config.yaml
arch: "ecapa_tdnn"
model: "multi-label audio tagger"
dataset: "read English sentences (LibriTTS-R)"
train_examples: 15625
n_mels: 64
hop_length: 160
input: "log_mel"
spec_augment: false
win_length: 512
norm: "groupnorm"
hidden_act: "celu"
weight_standardization: true
depths: [16]
kernel_size: 5
stem: "single"
widths: [384]
num_labels: 200
init: "xavier_uniform"
optimizer: "soap"
beta2: 0.999
learning_rate: 0.0037
beta1: 0.95
shampoo_beta: 0.999
eps: 1e-08
precondition_frequency: 10
max_precond_dim: 1024
merge_dims: false
one_sided: false
adamw_lr_other_params: 0.00071
sam_rho: 0.05
max_steps: 6100
batch_size: 64
epochs: 25.0
lr_schedule: "cosine"
final_lr_fraction: 0.05
warmup_steps: 300
weight_decay: 0.0
adamw_weight_decay_other_params: 0.05
Rows from block 6, named by matrix and row number. Each number is 128 + 32 x the weight over its row's rms, rounded and kept within 0 to 255. All counts start at 0. Numbers have three digits each. After the name is the row's rms in percent of the matrix's.
# c10: first pointwise conv (model.blocks.6.c1.0.weight, 384x384x1, standardized in use), inputs 0-191
c10.159 096:032153159102123138128122075166128160108128112175131125155163140080060146101160112109180108107132159118150134129038159101144148084092206092109146106140067139130097058139114164117082111081173095117116124127153104091107115160116103121113084142142152107117135111173133123100157069132143173146119162100030089125131164139136120153163154124120149145125143123132149206175168158101106155139138124156110129173028110121122123177125141144126193109133145089118144126175150089105094144124122114140172178137166057159154116111091152134138164198123171207140129155174195094140152153129044124169
c10.160 109:075145121137112176155139123132120085126103125166101129073128122121061140081104162096161162121112120131142161134185080099105152122066174129077143128071149072121142107187109161130102087141159139092121065103105078091124127068255163104134108128103137076129117121060150151068089129145182100163096135098094115103103150110146082162133123133188112101133156155193126101123139098148142146124082131102129168182113113132134158106144124154174101124171070128138136104120175142173090094111187112139149124194145116048134138099135116115192143092158136115078160208219123164123121110143198129128
c10.161 105:176114211085143131084080145160151119096112131119139092167106079149069118117137141083125140147129116128153114123135132114150056093106097119194162147129117195140197112172125158121115152061127064103123075178097125142160136093152150127142155160086126121130146074189107156095115101160171127131120119113075115172120110174143102145060134070114213143111141111148156163194076151135142144084185096090085147129142190136104091115159108102114200133131179121122164092127139201172144153126133160067096099148040187090160108126137098054120103116151190150071149135162129102157119146110081168129
c10.162 091:092127067112098190126089176126095116128150131126067149119094147109134140141126120075142113143076100165111126205133152218135134141149137099116129097102125123098147127073144092170178133179206175152129128105115069164117158104147060113132094152171147137139186145133136123104171178084151106136132108141209098203144135135138113139138108153136120149146083195119127128159143180111158120150161129125144130130156119133173131083158190207146071135147103120166178084124124101172108063152106137188092148172095141151142074145147161138116133061109124167064131169119124151130138088093086096107
c10.163 117:085151145117186099070136062180088098128108080134155134150161123121101113099104104171129169123150095165167120085098142113189115119125083088154075161143160157160134099152144076128101094167108104126148120132194112121144115127143119144100179137152124191079152181135145162124117153145083159094131136128094178146079149170180129123154109163091115118104164100115098043138161141167140117156176147155136115126105114069111110112154109104110131148154118045112097091136137159087103148098119081187154118182068131116134108126135165075112112099072122186151155101146108163182108089167131108167
c10.164 107:109129175122151122163165143116158131111141134146107149122132103136079151134136159037189108141094180134213141164148109128158157135106118138148128107147107150192044127077107088083116128104120102108121082038153085134136136165189159109125172158095145117170141114155134148134089100184095125133175106114146120126143123110118140139118112145113120113167152095203119108112145168111096077142109128091131167141063064119141138123173100129186098121163079097085149093118105103074200121119129126150086121140088168139075180122154100124120106149110159078083153185143175115145120117114043185076
c10.165 123:180115084144083159097095132091128130137117135116117073098151181150124190095096107116073108043097089105189110103151126132100139131132114137072148133118229082163127097167102132169126084143140112134172108153114080193154064152141116122111099034115107081130123102131085111169131151126140074148128172121113189138080102164125087091125135130134136096068110126128132163171089050099155125113159166142207071089145137131090204164128100171153152085107105112168112092122136134119120158191079089124169122119113083146144096148194095198126138138129130122138114084116171130108157156107130109096
c10.166 101:116147107125119153150183139174135092153147139141100179116120143146152181133147120193089132091121127143066075118157128121056097096139143086113114170117138124153162129050153094161129178086130125130120077148053115148123182140137137096163071131111102102160129123095058148142098151181105089132143107118176189132139146125117116131101145148181090093180123115177175151166094110105147082126095100160134148164158178185166125049133174071144126154177082141134108178112166155154152075098142108141150137106090142094132117123138183153141100106138142058115095113154144136094118127118188165115
c10.167 108:134178094109120163182101065155133102160118121039165171152136096072109130098153127109137124153122129153112097141199124101077081116130138037089074140151157129129133146142133205188144124092130163152082104128109124112190147161110108136107132121165115168138100122091112146081193095136137157180114105130122120075124205094134083148122132132172128112122114112139139147162110117084104149113079139110030181177175123129113102113110120139120077182121115208163074118081111110127133111151110108147136146092130121089154062145116142143135153162148156119092134155213188086174145121104165197169
c10.168 102:158165095124108116083128138143114152125138148082133100073162131106187185147148158139097131125071157114040124123201119139179135064158176082114139089120101129124138078151125174125151162028157155068063145137114055126137089133124041109114092192128167111157145133175151154133155111102162119107142204125152150168127157116162099110074138166136123159135174128169148122140051116114115095149163133123154173120099136167130130147185121115091082177114114134105135157141166122071119105125152168083186118166100084084120151098135114161101112148136108116164070187141143143091185129098170129117
c10.169 110:097140122109130107179135131158102103111110193108128149129132127105103186162105148127099140122049071078035144135179107126088136099132152040125116090146087151127119107095131115163105128142167135098148077152141089148128122101179118084120063153132135079130186080118100136131181158110130040162112115120160126197117134111186097148106067162150097111149126148177091147118138219120097093129157082079131150129161104096154099092165106181115097146151113142180104136140134149132153167105191111131126121140054079119099159160140116169151126083140138093143113152146135142096130105135144099124
c10.170 125:067155080131104074107151143117111155075128144128143135085117096146138124133144105109187111167167134109089077088183089101198078145035186136147079106183097164083139118187144159108112149071174118127130122127098094136094155075140098093162097153132181141146119141081150145120085201140128110148153132084111133129127130165109099137089121143088121124138138103144159143189174079079131076113101113127165141183093101128119120152144056099090211194141111133138112134160166147111093078071107141156148147136082109177079161134153099149168100110109093151132161127138137100121145155201079108119
c10.171 109:151129176119163096149147142149145075117135146130178105124117100083087110185058106110148117178110099126162208124103213129106108161192162122162222125159082150116106214122072098177129142157129132128128124136123100136121166157146157155095060149104092167126126123087081103142142120163163106135118138111122096156159125098106117142164139151129128190177149133093118096174106137152107092136153177144187140172163190154077077167121113157112139066150153085101122137164189192115131132128095114084122083110125108089128096117092117126121092139084150108183106157152141106118128159063120123139
c10.172 118:164118097163157111137111130070124140147159093101097164117134103159127093130120149124097133150074163087095124088121099062054169129121116067122140151178184107154149135128169143175135081168141077131103150144161127106112175092142144153109103111137103132106063181105140149119108116103146144103167083101173095119075113207161094140094113123140158094107091138077128085122102102098135105128160182153109152144121132071125090161161163092110164119149137157105177183130162132124138172168163189154098142097097112162163102124083174132163188126173138137103113178177058139113138138109137136107
c10.173 116:134131091130122112160128181149141180132078101081131157169116110085131173130183080110130183152104098160141087124132097161148089128133189073127172088121138125147113083168155142095108200130110135142098000167090158128117148161117135202120084182178141151129125121114103150090085089177139181117163125159141124100126126147055098160097117212181143132155147120169144148137155122127097100150140156113116192145098114126115141132143143104142123144155115092134165142117176146145156074128143048082076131080124167132089141097120169150110093186142147114125131114143174106119112138120106228116
c10.174 107:114100060132138156185068142122106083117096087109098164132155096087097171240148085148166104123099096156152142167197108143130080096096154135107171171136126119098115092077067143137103114038163157180151134202148079134130111116196168116098115133165155060142135163083107131111130100072120083138148132090149155136126158170116186149094155112170127146121148082162130108131119153126149109137154166100131172105091061140185130125175182122192184161109128122112119139162162155132155135146141009096122168145141138116113115156163116133147116125123119147098189075111099141112164182125093115099
c10.175 098:153120180156134133115115141138147158111099158102108184163094168163117099141152146072136115097084110097188110153088089047123062130118120122195159162113200082175157128117101178175126196076161120102146078054079100093097127158166141125177088146125123161113109122127169078152115137127118134195117132170102134133135109177096125111102143147126135157107126096204139162129093161115191113129174119116132192160094143153105129128148022080162136159095114109119145139106099126141167137157089136098087100135131181146124111165119139129103114143086165106134198115124141137107160149054109179148
c10.176 103:076147210125094144123096116130124125110165128151055142127141114180170168167152076134115162138173143096144140115095094152101103163158140114169237175156135160078118172141077160105156145125117137098109130067161137127168145090116150077166183114118072165146095133132092082144120130129139129149098148094169145101135142161094094133146095098117133191138090129104092168155198146166149114148184119096170148139128143146137058157140087087134123149091139103076166125141161078120120143084141158128152113112134054167095153075158122132170127122096130131176117146088120184117138104079125104164
c10.177 103:126131079129074129146072098128111134167160150114204139103166055167135132114129130176084131133086173142113108078153160098165107107102188023113073089113080189149098163091165116118105142147142178076091105118064144167176129094130079087135085130191150123131098108100088148079070135064125141147123124158118123141136151122108078112127068169177115149183170106132198170126186164099091095146100150171104149155094096153132090103135152119092107158141121120156118105127136172094143068179188083161128141176073134095130137100157135136144109107182063093091125137189132073074142110097115121137
c10.178 096:109174085089113165174179087150165189177042145136137187096119140156105094176103161143100093196091135118077181105159138116129098118102134119138114108156105098160137105216083150112102075132132172110107122177187115117163098053096139133157145119084135147113147132121141102138131138174124121134150145077114120052141113187126072103115082141159115149141149096150092109114139126121088081100172081124106119082099195156141109134088110124118142139109137162210147183155135080109109143136161131156161152116049092126060093104155139079168124129172161050116168128076093106159096120163141100127
c10.179 114:108107127063147141054092099101120163159106082067155095168151107088128109122109146097120157120037102116166165075116108096141123146129164095187135150138188135118164133180148150125103085152120101073145123095115119172133127132134201125093135190100090119112161080154137140147144142117152118181125144154107144119154146114122140137134112120084133119103152156081095168197156141164164125127114107143118091121098114173109095167111126084128137094164095073091169113053137171141166108161138128142141121112084166177142144137115173066091076138137179142135098127205152094118109081166133156156
c10.180 105:145132133152120085150093145109202116123118137152169100151114086136183195151149139141145155169138097122109088150141193130175158129114185077081114068118120131120180164131147108102134119129159106124062095117104164074189151130163144131115158114074099126154148127139161100111124186126118129117144134151146113108140126143047078165150098115122174151071153107165130061123095155137123142119165143125099186211136136132166097143091154161201155139118090112146159065101140078109106126176128109086121095176133155140137116086144055144175142146139124081130122151157103096176124126124092090183
c10.181 109:141144100189093138083132122096060091074120097081137122103108087148131106072132177109188145142168099127132155072161149172135091123161127124131162055158076129102110136150136129162127172206114109147187128124042115074175169100148114147137153089133129146103134128148149151157180142124108118142141160102242168148112101183126112192104096136179136161131142146105159101109092173142145101113151167169069126165114140154126163073137132181090141147146126176151167040165108099100097127136117116122089130097068127122122145086086087078094131166157128126078106117147114182119133100072125076123
c10.182 108:059129134185092115140115121094045094070140129128093138130149084131158205154100117116106120147146143122121176146151097180143071132126173183132111141141106139068112071152151153129067146138179149153100124120086153102131104143183126101121086173112117138139172121121114207137150141116105055140156193116163096158128163171132127158119147141115086137093159208185176186146115154135091107199141112134083220107162204152129190067077176117123125086170146123104128106137118154110106169108164165118131126163122116159072107128115121099156143133112084124143115109163114133176086115164111148164
c10.183 118:158134136130168116110158115143070092096139124156107087099090174141142137104122149152094160175154150168167146199082196103095135078171138131141092095107060162156134126146116117141156103102122155178167156121163136122106091061110148123161135142163106093152177180185073107106173144109123136110110160172111114127122128176088161184114104128150147117121072187122078128191097119132179150107098088114122173161108117120135095127116133104133132133167136117172154118129134193133077134071137109161094091157113051153080172111145112056104073106145117167129146174161123135141100156176043114094
c10.184 117:123121152146194137173164109148166138159091147125120123160085064151111054137146168065150088120098148093214148104092130089181160164152094159099130118135163128155128064101144129142123151158147086179139121131117119089114160133145096133152069161121203126153119161099189106088148112126117125119165120119097149163146109066101131172146148163101137137147090084167105126174081072137107104174080107123122127125126143134123149164174094117164156123136072154130147165078118114168121170128138072125132107124055199106084175129130136149161065121088222148164106148095179158156138131096083154084
c10.185 100:152155082133144186133150053169144140151065150125136111102176106170185209121097104070237117158112052081133089102161092089107098169173166106112084172149133116145090130066141120112101095166145129152097095160135086119133135129105152109112165196083109091158135158133117096102043134126174140149111135100109122101102164166101110176107137118107075099100103152096149177171118182078124110135067131143158116092188098100063141166115168144124144116109126093071093120079122043166134139194125117134133133163132093160181159142135111070108122107092131134145145157137115105138087162133133172144
c10.186 100:140097168127147160151111097089165148143083154183125135150105135093104122097146129124099137140073111106089070187144121114104112146126101078176189101168140107142088103149108132125100110087117182157176102132180124118107126141163120108115113114152063175069130142144155117125066131129130147110111127103171081164171114095139133090156133100082123105110188101148118103106153121125166110140133158112117061134048080117121073103144148163146098133114107118152225139118156093136157152131086162125119123127108171160105194098121112117110116140141166137101162076137126151115115168090078158083
c10.187 103:086148147119172129128133121091109102135184099043100113143118097166118092188180073173132120056076152096179163127127072125146135112088231104103076155084122105162082160051156100111099082078153152067121074157148136087058133135179132129145135145163186177120134109105111153091141153072152056107169126141136151146173141061138094114153131154103182144116148112142186102108162123129104089140103123102130124112091106176153137201090098122078183192113101122137080170129125115133138108120117110132118103101121092134095144159178165107122128187167118136137132133123146106099207150155089115096
c10.188 094:163083184096147121095121176102174180095103152121126166094153108136092173097181183187123109096183151120132103214078066173090096110080146145174116099168109117148106064111078110133162192112144134105104075141140120169082138158090141160161101115119111097098138151150122099161069063214154133093176106140124128140193122115202108113179172165128111133100159112150159095048188117119197157165155108138078158142108078139141142109139187083125124153147156130105138126097167157110117144124139139154134128145136145154183108152130129120130134137177098116132118097176116097178134125076071165164
c10.189 104:098092145131179180178123139114105145124210174132144145145145128140080143122138137102115112114041109147146110157151157093132179151144109101146133184120129096211129144121172087162077118074126124176148121104120095143086128092126048111156110164151169070133158135145109090103086141187138140141105119177152094132084134084122095124114109084182161117112138101082093107081120076064132144116107170165151103075170062087164094142173148098150168087142154133162181158176065144059107115100071117128123150146183132140058164105082123126105115089151061168176166176131102123142079136087125112142
c10.190 101:097147124100107090148133108083116117086115119110098127174100088181151116089207137079157136122172156102099138116163166074161118140163133127167162139126122095146116135151179107103136111114098205129123144108115091131114114070126093126168115084180122173090117100135187107102096108083126133157140106155147164112146097061121124139144103092118235149183144117122143105125177107164137181110126162104102147037130073148139136156105150155057185230109077109111146132138159216154120064069078167121156128107145192106113157092111120128107162080156101154093124126112092130183136098167064183169
c10.191 114:206173117082115151129104166106131144173130156100128097115123079134134129074093092071153136170108157150149161075108106108110119165151127083138159133106124166127100139071189130150137146131116158145110135075122077166152131115101111118162137160114131128116149070104086090156126137137094095142140149129195109106138102092102110154101103119128179134153097154148124172140186098131118097151106155123164146186144106129158093155157141158119101123239139147070161093102090161102113143129092081171114133178103186179135127138183254129161119180149111108057083113137118097159136166082125182095
c10.192 094:132104121158100138167130173120184182120106140136139147103093118149096128149175120138141116092150103142090133154114050129100119192129109067114080156144149127104109196158148145130136096110138176143121095081127089112149115166114135085095113137115071106145125192048137101142131088099142166112144115102137110154130155093092138103182127120069105162173117174123160140127173178097154146153130143083041140194088128144194137107137203178109133135094117178126136153137194136136125056129141130172135092111089141135200089122102131116098138161082091117184159140138159116126210156112099118172
c10.193 103:083110140112132111121160161154105163116162082101154154116160076087158117105142177127083120151137102132178065162092049129112165156123134097069111113072099153115177167070103137125166131156093101107069090136150140100082107091138132103118141089123044098127193078099092111167106116140128125077148122138180107141107158124128143139124118132122140138111088105171156122100119109142094091186126156146157119170117134068172156138125091073097192116146074120136139070127155156138142106168113157178108146101118116165175134106159135121163139120150086143120114138144143113176159118178132095102
c10.194 095:150149098094132122081159137125111154166150107075103183133182086066052152162131099146133149159090106178154190138136139168187111145158127144209130136116073118063124107145142101132169149149157142106139125167112132126096190209128118095170121077174059173125122162113207102117101127200133139120147093151085073139088115183092114119101159165159099117171146069131104134116195151132136175138111166121101161135134149091110156139161149126092124196108148080151178177113092100081107155085135120175145111103127109151174180065088128070116120118156151159193172110144113093134159130106091139136
c10.195 102:101138137108162096140110167094103180083130166192126151138149107125061132100211122119137135109176132115135094122155116080192124212096096128100124119109185093083051132170123141107138139141138151136154109131110196164141123170074125123129187137128094181139083116100106135120129130106165160136097126110162108137133141101101157101106136129154164120182170085156134151185085102170156153156128159118116176127137076119117095158125097120131179121177105165089077102104188136181143084160119125133161166116151199192081150080089101149099115132097112128100149159128139082143120104035093182114
c10.196 097:162096131122104130120137100108073143118091071160107166171143102138148085151094113166091177137097173139145101141161138099213141178132138146178135099132073100181134127130154137154115113119132086100110141086129164092081133160158102121091106175079094128130141096127122154158107062145146176113151139157159123119120083017197096124166100119082070110124145122081148126126072097119151164162077111103167080102135135074112151150119182142170124144158143099127186112107094116142105155211092160126081095108111091131105155089121122083088158140154099143118117159157159120104115129104186128156
c10.197 091:099078156131110103207149157175080172136120143117096157187114113114161091139142139146098163147124168068075129150145167156106068149112100117128154061133080141096130155163126141068122143099150139127090150175085117185098127075149117088131187112131136200144124075153128076123082086160169120158090126182096097110093111121133174138159153118154163126101159156124129147173098080139066181138142152140137133102147150171113202177152147137130118174122160127123094158189074101184128142109084130122135067068095118099068130097143201125171158157157145149125111171124150175089106170161157116103
c10.198 099:124093093107099116126124157094098087120170107111117108142092128107110106095092161124135181139090092138179044143170131143105152088140177181114168121125180165204107153116142124121071126114097132091119160175130115171129136107111100129108128094099106142111163161124162173107117155118131112147089093104107132072088161174192165188141123126068112053119127118099139146159035102141176132148147106121072135139082105212111075154162096051124177098113144129106110161115166124131137101189149154152089162115165102138115161109128155192165126090142069173163112161137090116112160180143175136149
c10.199 098:115193160208110142134121084136124067120157106133087105115080104141145168127187099113069117135136109082117209167114145147139192089140120061167078125097082147116111201114093086119115155160117153112145100122112079129090149111140165140081105143121161147152106135125146095157164192181108165133083122162101133083158113084053170139120075131144118111177123112084150142101150071113116077123146140151108144145156108144186135066121140045101136100120174167144089140110152127085115124172081144092116125124087098089098165120109112121143140111084135158098122115160143133102122107102146176195
c10.200 099:097157134106108074101109164138149155117095138151139124126121074128112166169138099110130142154112124094106075084132215117115110142064082106131107055137084157105053095112127155142129145088146210125162176161108102105170125137124112170148081170146109146097084093137098113125109197136140095193113107157162149131120162141100106172117160153147062140160176102156136136096168155150149105165092135119051195126109118107130095089085058055128144111135076151186166106124170195113153077152122146119176159133123164113119169120133098180082095125125101161034181129178104117142148122134201178094
c10.201 098:086168175113116145124110152154113125135106119103133166058133132173081142096157155145062123184160087121129113124096083118141130121137122105098172132167120135131169110205147118125090112130156112104146138069143181150116178112099076165160136146183149104112150129168083108119114168157109090150120111098115165112168124194116156111144071161163158165109119068120093143140185147098142160110083089120096160115091062128180130154157173113112126112115138092116102125175146156139140136114116135144182037134054136165119178168175094118108131095138148141145098154092201114145189150113134076115
c10.202 090:197092111144120110135094104114071174125072097121143139125107074198054188140124086106182124151158100108126128037179154183071126117145138148098125108139161154146107095129152119094127086157160147196088157087115081119081154117144119115123181168147123137178147152109105135132052165164094113172153116192191139191126123094128068182174148108110180165146116176124114159168184147130163104093162145105086096076151090166142091117115171162180109142182117110138080175126136138106123095157125171130121158159117108106123134150128212078127160094136066124110155119137141169067159096133114080173
c10.203 099:098139144142101097127113141140113160102164168127072087087150099121125078153175146145138123142107088112136168139099107078120132089110147107139158130165101162183128119111150075098093110121146151099139133156148112126101136173130157185121145131166101132106110075178132095169092088120107063152128194116181178169075150122164119138084120176084074106119168079096199153079137112143134082188097158050088120047119110112131141124142112133164160088146197145140121187142090152130130104156075174154082169146116172131124144159105139134066090181110152193195104121128213098171104133170112182102
c10.204 102:149156151175124146140128152148134175120191099103114122144134099081147094094055139104117157141148126104061143125113174119128122137128142143163137213095108124187106242096133098140125151132154176096096073172085116150173136122132163128075098146130123095131109111139092085140212077088129182186139132183151199103145173132116074180110149093140110125115114128138113072116155145111104118126106132169094112107130113131111185084103123161123117151100088144181109047106139141082082111096128142093129122111151092083142122126154140162078170120102112143127119095125106170066072112171116159106
c10.205 092:156170102145180117107114148076122094135174107168146105175151135116166172170157164106115093127089177184135160077134148108105088083082160172136155089152055101159092103123074091116109116168128107086096132143152127097105114149110107112060031100123171071178138167123082119105140162152129150147097140085153094111134154152171091124109138116101175079120191144145164093158152113103068184183126207184163180172158080154148161167116136160096126094164048141086150023152134153092160151090147114127129135135145086133102134142114194137151136124091178181144117130134109163132175103165074169114
c10.206 109:107135132077118099099117120130120123108122100052116206138136120078121102194148101083124111126133091151135186182140114135159117095091172122106122085142084130112096122127152103076121110086142200117154140184156164101099121173152150082129113111159093138072134130096131117117092162180116179134155092116157095124129112175130150151083037127102083079135107133119137136038090200148108129147167172154141091129110202119135184095156133085096059121123068090128112074128141164106083146174163096145105120104132125113119155104158113071158100073104100144094162163122078212113164121163101119159
c10.207 089:107165077064098138170111137106153112155112120077151107133071093144115145153133131111125097089108145170148100131158091153033150197161157097122121149169155176173154147117128169164162111144131163121113087188145116142124153145126093103152085139124116141181148150157136070131099148063109126110122206128198205156092131142064087154118138133111120129151197082160115153166110143224123165183084100105071132161090168175108130131135125113084132179125116119139162121091164099141143117152116127126141118148129120074100184059129115075190089127122118113122097070189145133122119121125096194111
c10.208 094:112101139160142108186094201146110158200153115114166154139182111125162116139136175115147183155136121132182165163101108117059160140119134136153111190108080138121117135200108121071152129181127146130142128080061122164110100137159169126144100088179206058105105172114102082148071115099120221126114089123102123105138136139136105151123066123108163106156157115120135149112161176101138151138127143167129170113110067117160153095081157124162152172177111125191093108091113082128116127086151103196091155098168097107106137092230106145110123120121081057147114139148087143152087114104135114114
c10.209 108:117115074127177100079119131147108119134101180128089122114118157135091156134098139187118174186154096156178146134119137150165111108139087112144125070111105121106098133161182120113131124109170127102091148114175173115121166173143110145203139097151063185111076135067064162114109076139111160104119114169121065144087170125104138065119119187195129121122113140121058112095152086123150230119083139136180148169101082090127153166129160120106121090197113081167124134112191090170109089119183194133118120131072145159129103079120074106177093155133136050135163189084115155085155125164083149110
c10.210 088:079177113147124131170153111126080054080162136090152167105096179122123215136142145157192139178108139121125148073191088168152059093169121137121067124092153107157092143099096175138071091161177096175183142132142159164080171086144121094097122195092137114113115095159103088131105113091099097169156141189111082161100122115066126108098122155190124138166128143145141130125115099089116117125148126154174164114107166140163157127180090157115131094149138133155123113191127102148174144110179134120151114097129101158056083139101160090131132141161149082124125130115136114073147156181110084088
c10.211 097:133158149125111173091114182146135086130114169131077093067125129103144125143130137068123175123136117188110158100131084107158096112160162132148122132083118115136149094123135086071208113155157074107097139142106094174184116130095199115092134169085140162126128114147137205124120131166098094109122154099131132103065124109131126098153175148066119121130136133080102169161205172183171146105133088171152095102119102151172145146118012199147172131136092170164112148112144084112093168136135201175150125106120126039137153167114103173149085159089138110101084102143140150157098105113132120191
c10.212 099:100111118109100097118122095099122114178124113092120122095122119113119130127171157172087090126088065148213104087091143159130130135122075159120172130136087105131173093116121121208137134075144114083125098099086118076065152111169078161099102089142082100152152121090196131111088093184169088141110109160140144131199136124093097151107081134153112147197080151122157132074185179087082153100089121145128163139105090111192223136129119186180110134180155104194149152116183163143120100076135079135084112161108185074131122099096148162140124062138101160122145148116184151088156103110119181123
c10.213 094:163193154084131115133145179074123155109158172086147115123107168109165087111146197121123128113149055110180109181136106100133162200094114106127114183111193167166143077156157187148182140088077182120147102180118106151087109157152115144069125210088107114150119156130115150128151100137152132164175148129202157117204158125125075127088120096119123144120126117106137118130046138167146078159141160114074122143109101148085159151113120147128096099108122155168137060116119106176156137112110060067123121130074138143127118136128085083095080148163118108143161129133122136146196168124112207110
c10.214 095:128158170140082163144182132148135142114101090080080155137124185118132146140143114111109122105080143113136129108113166116198141115073146149148137168113111101185071098084111136099121148099102165154155130134081109109132137108118139086140107088114151186138132164085172164085049136101141205156162090131090053151080082207096149093064116116172124126119146104154109167135181077125130097163131108170120113106058100161141140140149131078112143174153136195091080156131089130101124108058132137086130107123109110107157155100136158107157138170144123096149184149099188173125109100120073104129
c10.215 095:163079122147141152091111106151135172082106143112153098135089095137088162126179112155158115114134142155139074094237092148147141192147138070114067159105140155134114107123192129138177067085152169114100109127117088098088140190184153046122090137135121118124142154103112099128116116203091144133128129095149192147124097113101082140131103166101139117127212114140098105128118156120087110218105179093116182157129040096081111186154130106149075145076100146141086145085116098117146174167108091126131124189135160114088101178074132127140097166113131063103130177129118109110137132091064109135
c10.216 098:148113130125067091138118141084091161128124170101140105117143112110107192127102147055133133117127187140124083130111127167086098140128028129145196132103121144096169133160100158153184092120132128165100104100123133169144140131113095140134158137088094117101083145167104141071135110108150168174129124157171208147123106125094125136091157083069140111116142136147145112098128143161079064149123085072097146152148076135131140127111085078126099110146076130096101068099097092162157114182134156147100136159142175123084104157120103115080097108086149079141169120061152163111122109130101164102
c10.217 092:152122127116118045077125078104152119154166128129143160123103175108108138093165122124089097120108130087063141108112158131107128203064126157148146138136157110075103103104133155119100128194139148146191100168177131134120089132065113182142121196129122138074161158058105160132183136097105113097080148150117118126149121145149155199163104118185079138089183179160151126179159133108172137100124179154114193113158128118133178136099158102124102141153078170160124099152126115110172184065122110150065113123110065123166111135056100170085110123150153140146144120101183198130154148099133072161
c10.218 086:106166142109135158127126119094150130131184138109082061136147103163098119130094186171136155175094144126146160119108029078077108094138184152128101186174095110159195132209157131134162133094139127116142113158121124094118129118146103137142144172179132136092101130118106157119094161053062146136088132134105106074150105177128075198109084108143193138102162152089154154171125130150106135138034105144158119114167141156172159133182115016103121082137082145120165108124126175070102112151107104131132099133111120127176136102121171068117112177136186139094072141148187128108142127162129111118
c10.219 092:152158112117182148103145084180131122192122149071103142130115138134188099130116117077112131132161147119117100113154116164169087130100140181092103140103151093066199119192140150144068076235160120111074198112087182131130078111130122122183086158067153079131125120138154078070175105161080140199140197122093097070100152071101101084138086155170078159034119141148150154127107205207099142158096147149085102124068091140085125114172140153167125070117073086133099070091103082193091125141172163117185142091088154079109151165165144116093144114124101168126149076189131148113152131171169116172
c10.220 106:059162136119108086113129118152133129118120097153137110095101096154141086142163100144164151155172160164078104122108133092121061114112085137127114092187034177157182139141146160130120152114120208119169126145111136111129127123129100142125090112132118145108114124150136161118118183159144074194151103130150144131123088146107142177129119141150136109173102118099106111095210052153157121151125141169118132150185131135143148128121107065159192111123099121139150144125113145078169103113091155137147150141107046093094129137098041144142082090190113150106187139184162108178113142144082143093
c10.221 095:096098087107150130123140106067103146153155165101114143084111115153151127144164104110117154134144055160153110108145128134114125071150140161107167153071121108131142106154192104085116100155122075047081136112102083115134170142132055148114197159104163129114080165125136119125094170125147193139149109122133124150116168102153120102068106115112198093158146137115157102160176108071170099118198132071104158129147131193162101108109142091202180141074101195133082126168155179116176209132178125145112136142068129142141089108174144107161111066104067148072201074159147095145167137128123114133
c10.222 099:135126114138147114113138135145129152161140160125127092118114091121135114119143153162093116150075041103170152106138087130081181152148102147147086170116105108120152181100149124090071126145150153161076100149174151108121111120189188124129170194111060108133159152124144106094165162166119099063178093116131094162129145124104126125098080132228140146091145141095122146164178164048079125069081116124053108162182068137162098135154077120151128140160103096091160108068101142151166132157087085101127099108049149146151095095173124132104114142135131181146132089148113109141105062149122132159
c10.223 102:102129117114137136078111154068115083115062126138082141074127077156164120108101110095179103124099064147197093088110097179126175070114149135173109124199136164124153099150120073169118126155163192139098136094132154161105123128167104122154184202073129162076162150114119173153123110141163102085196093169144096093108155091135134101106159143158209159143137091155128151134098213116124098177091119100121131146087124145139079107153137149091178153161112124091164125169122077184132114128141128054117147159094167151121101123136101098101140098160119140102181137191155088108156132131095112091
c10.224 099:087097152170160161150190163127131169125170098185134147133138200150160127141131182151117195150122169149089163143072177142090083123144128155176108108115163121128161171095116079081121159102144151135177079062084129138161115111154152168153152121174159106113164121197112129163092172125150093166169026161113174118145088122130134139094110118142119084156146160068075080132111116096175127090112081142091097095170087148154132096163133050140112081167090126071136162082116189143143121164091188151079156134127083151125142102184169117123117154142146123140113134190133103110068162175098123142
c10.225 094:126130098115140150127135104125157130141141144136138108114110134099128111118102139082115194077185141161134119109055069100037094117132170075092112186137160101175097096068127100122171150082137103119115094101128112101142169135132122107146124144142176123150153085120091094153113114177116103161141083105114164087092182119079055152136113170090128101205091122147120127116146140124122066213154133185199154131114086180176119201065084133171146107169096127098147181129097093158107158152063121120092093155060069123118186130122170161132098120108120153111092082167223125127132148130109158123
c10.226 100:088119142148148113119164134108095129147152123113145142171132078128141184128114104152083146152119113141174131095174116102083132123182126193152128086120059142096120143135145119123125079132161073098116136142157168088132123101178098118146116113100100139097080159112076111104135146133118099112094147115082081105100109138134150057170142219221075098105189104114107118124093074146125094091110077065175183087114122152115135159199090100148126074171127136186110115119130089187170093111136167152142147138126127125187124116148182116133133137090089137129160116085156114112154129140170068161
c10.227 097:146107079124133195167115066082158190116142151128169157144126109145182144145122163074112117132181119087167141130083158142085088127144131126104132101118101120146123177132080164159174166128157122142065093089135120138114133119165189079129130125101091138136134128142095113168112093178125140102178101114113150159195163147099175160152139129101092107120184099124164161168131091137094114143108121192092156115042121149143218122146156113136106108139134099123140184058135106155131178110069099175075118169139175141132105137051134071135031111121122090153123086114137095143092145158084163139
c10.228 101:152170063093129133095099113125160114126115118163107200096134146151148130167146150133143072106100120124144147174148176114088134128110134156153193187099130083084134146068107101084125082157131094138153177152096114077164205163120116125117132156147174095134108112147147146100145094150077087153098117119096125142109138032202165198124094119177119121124109118158126124120107126113124120168138131163135148131098100104073183101133119126135167145056196046110201122178156093135119167118138118090149080086161113113148175090126166112100130102155172188103139061097224157067141129065067118081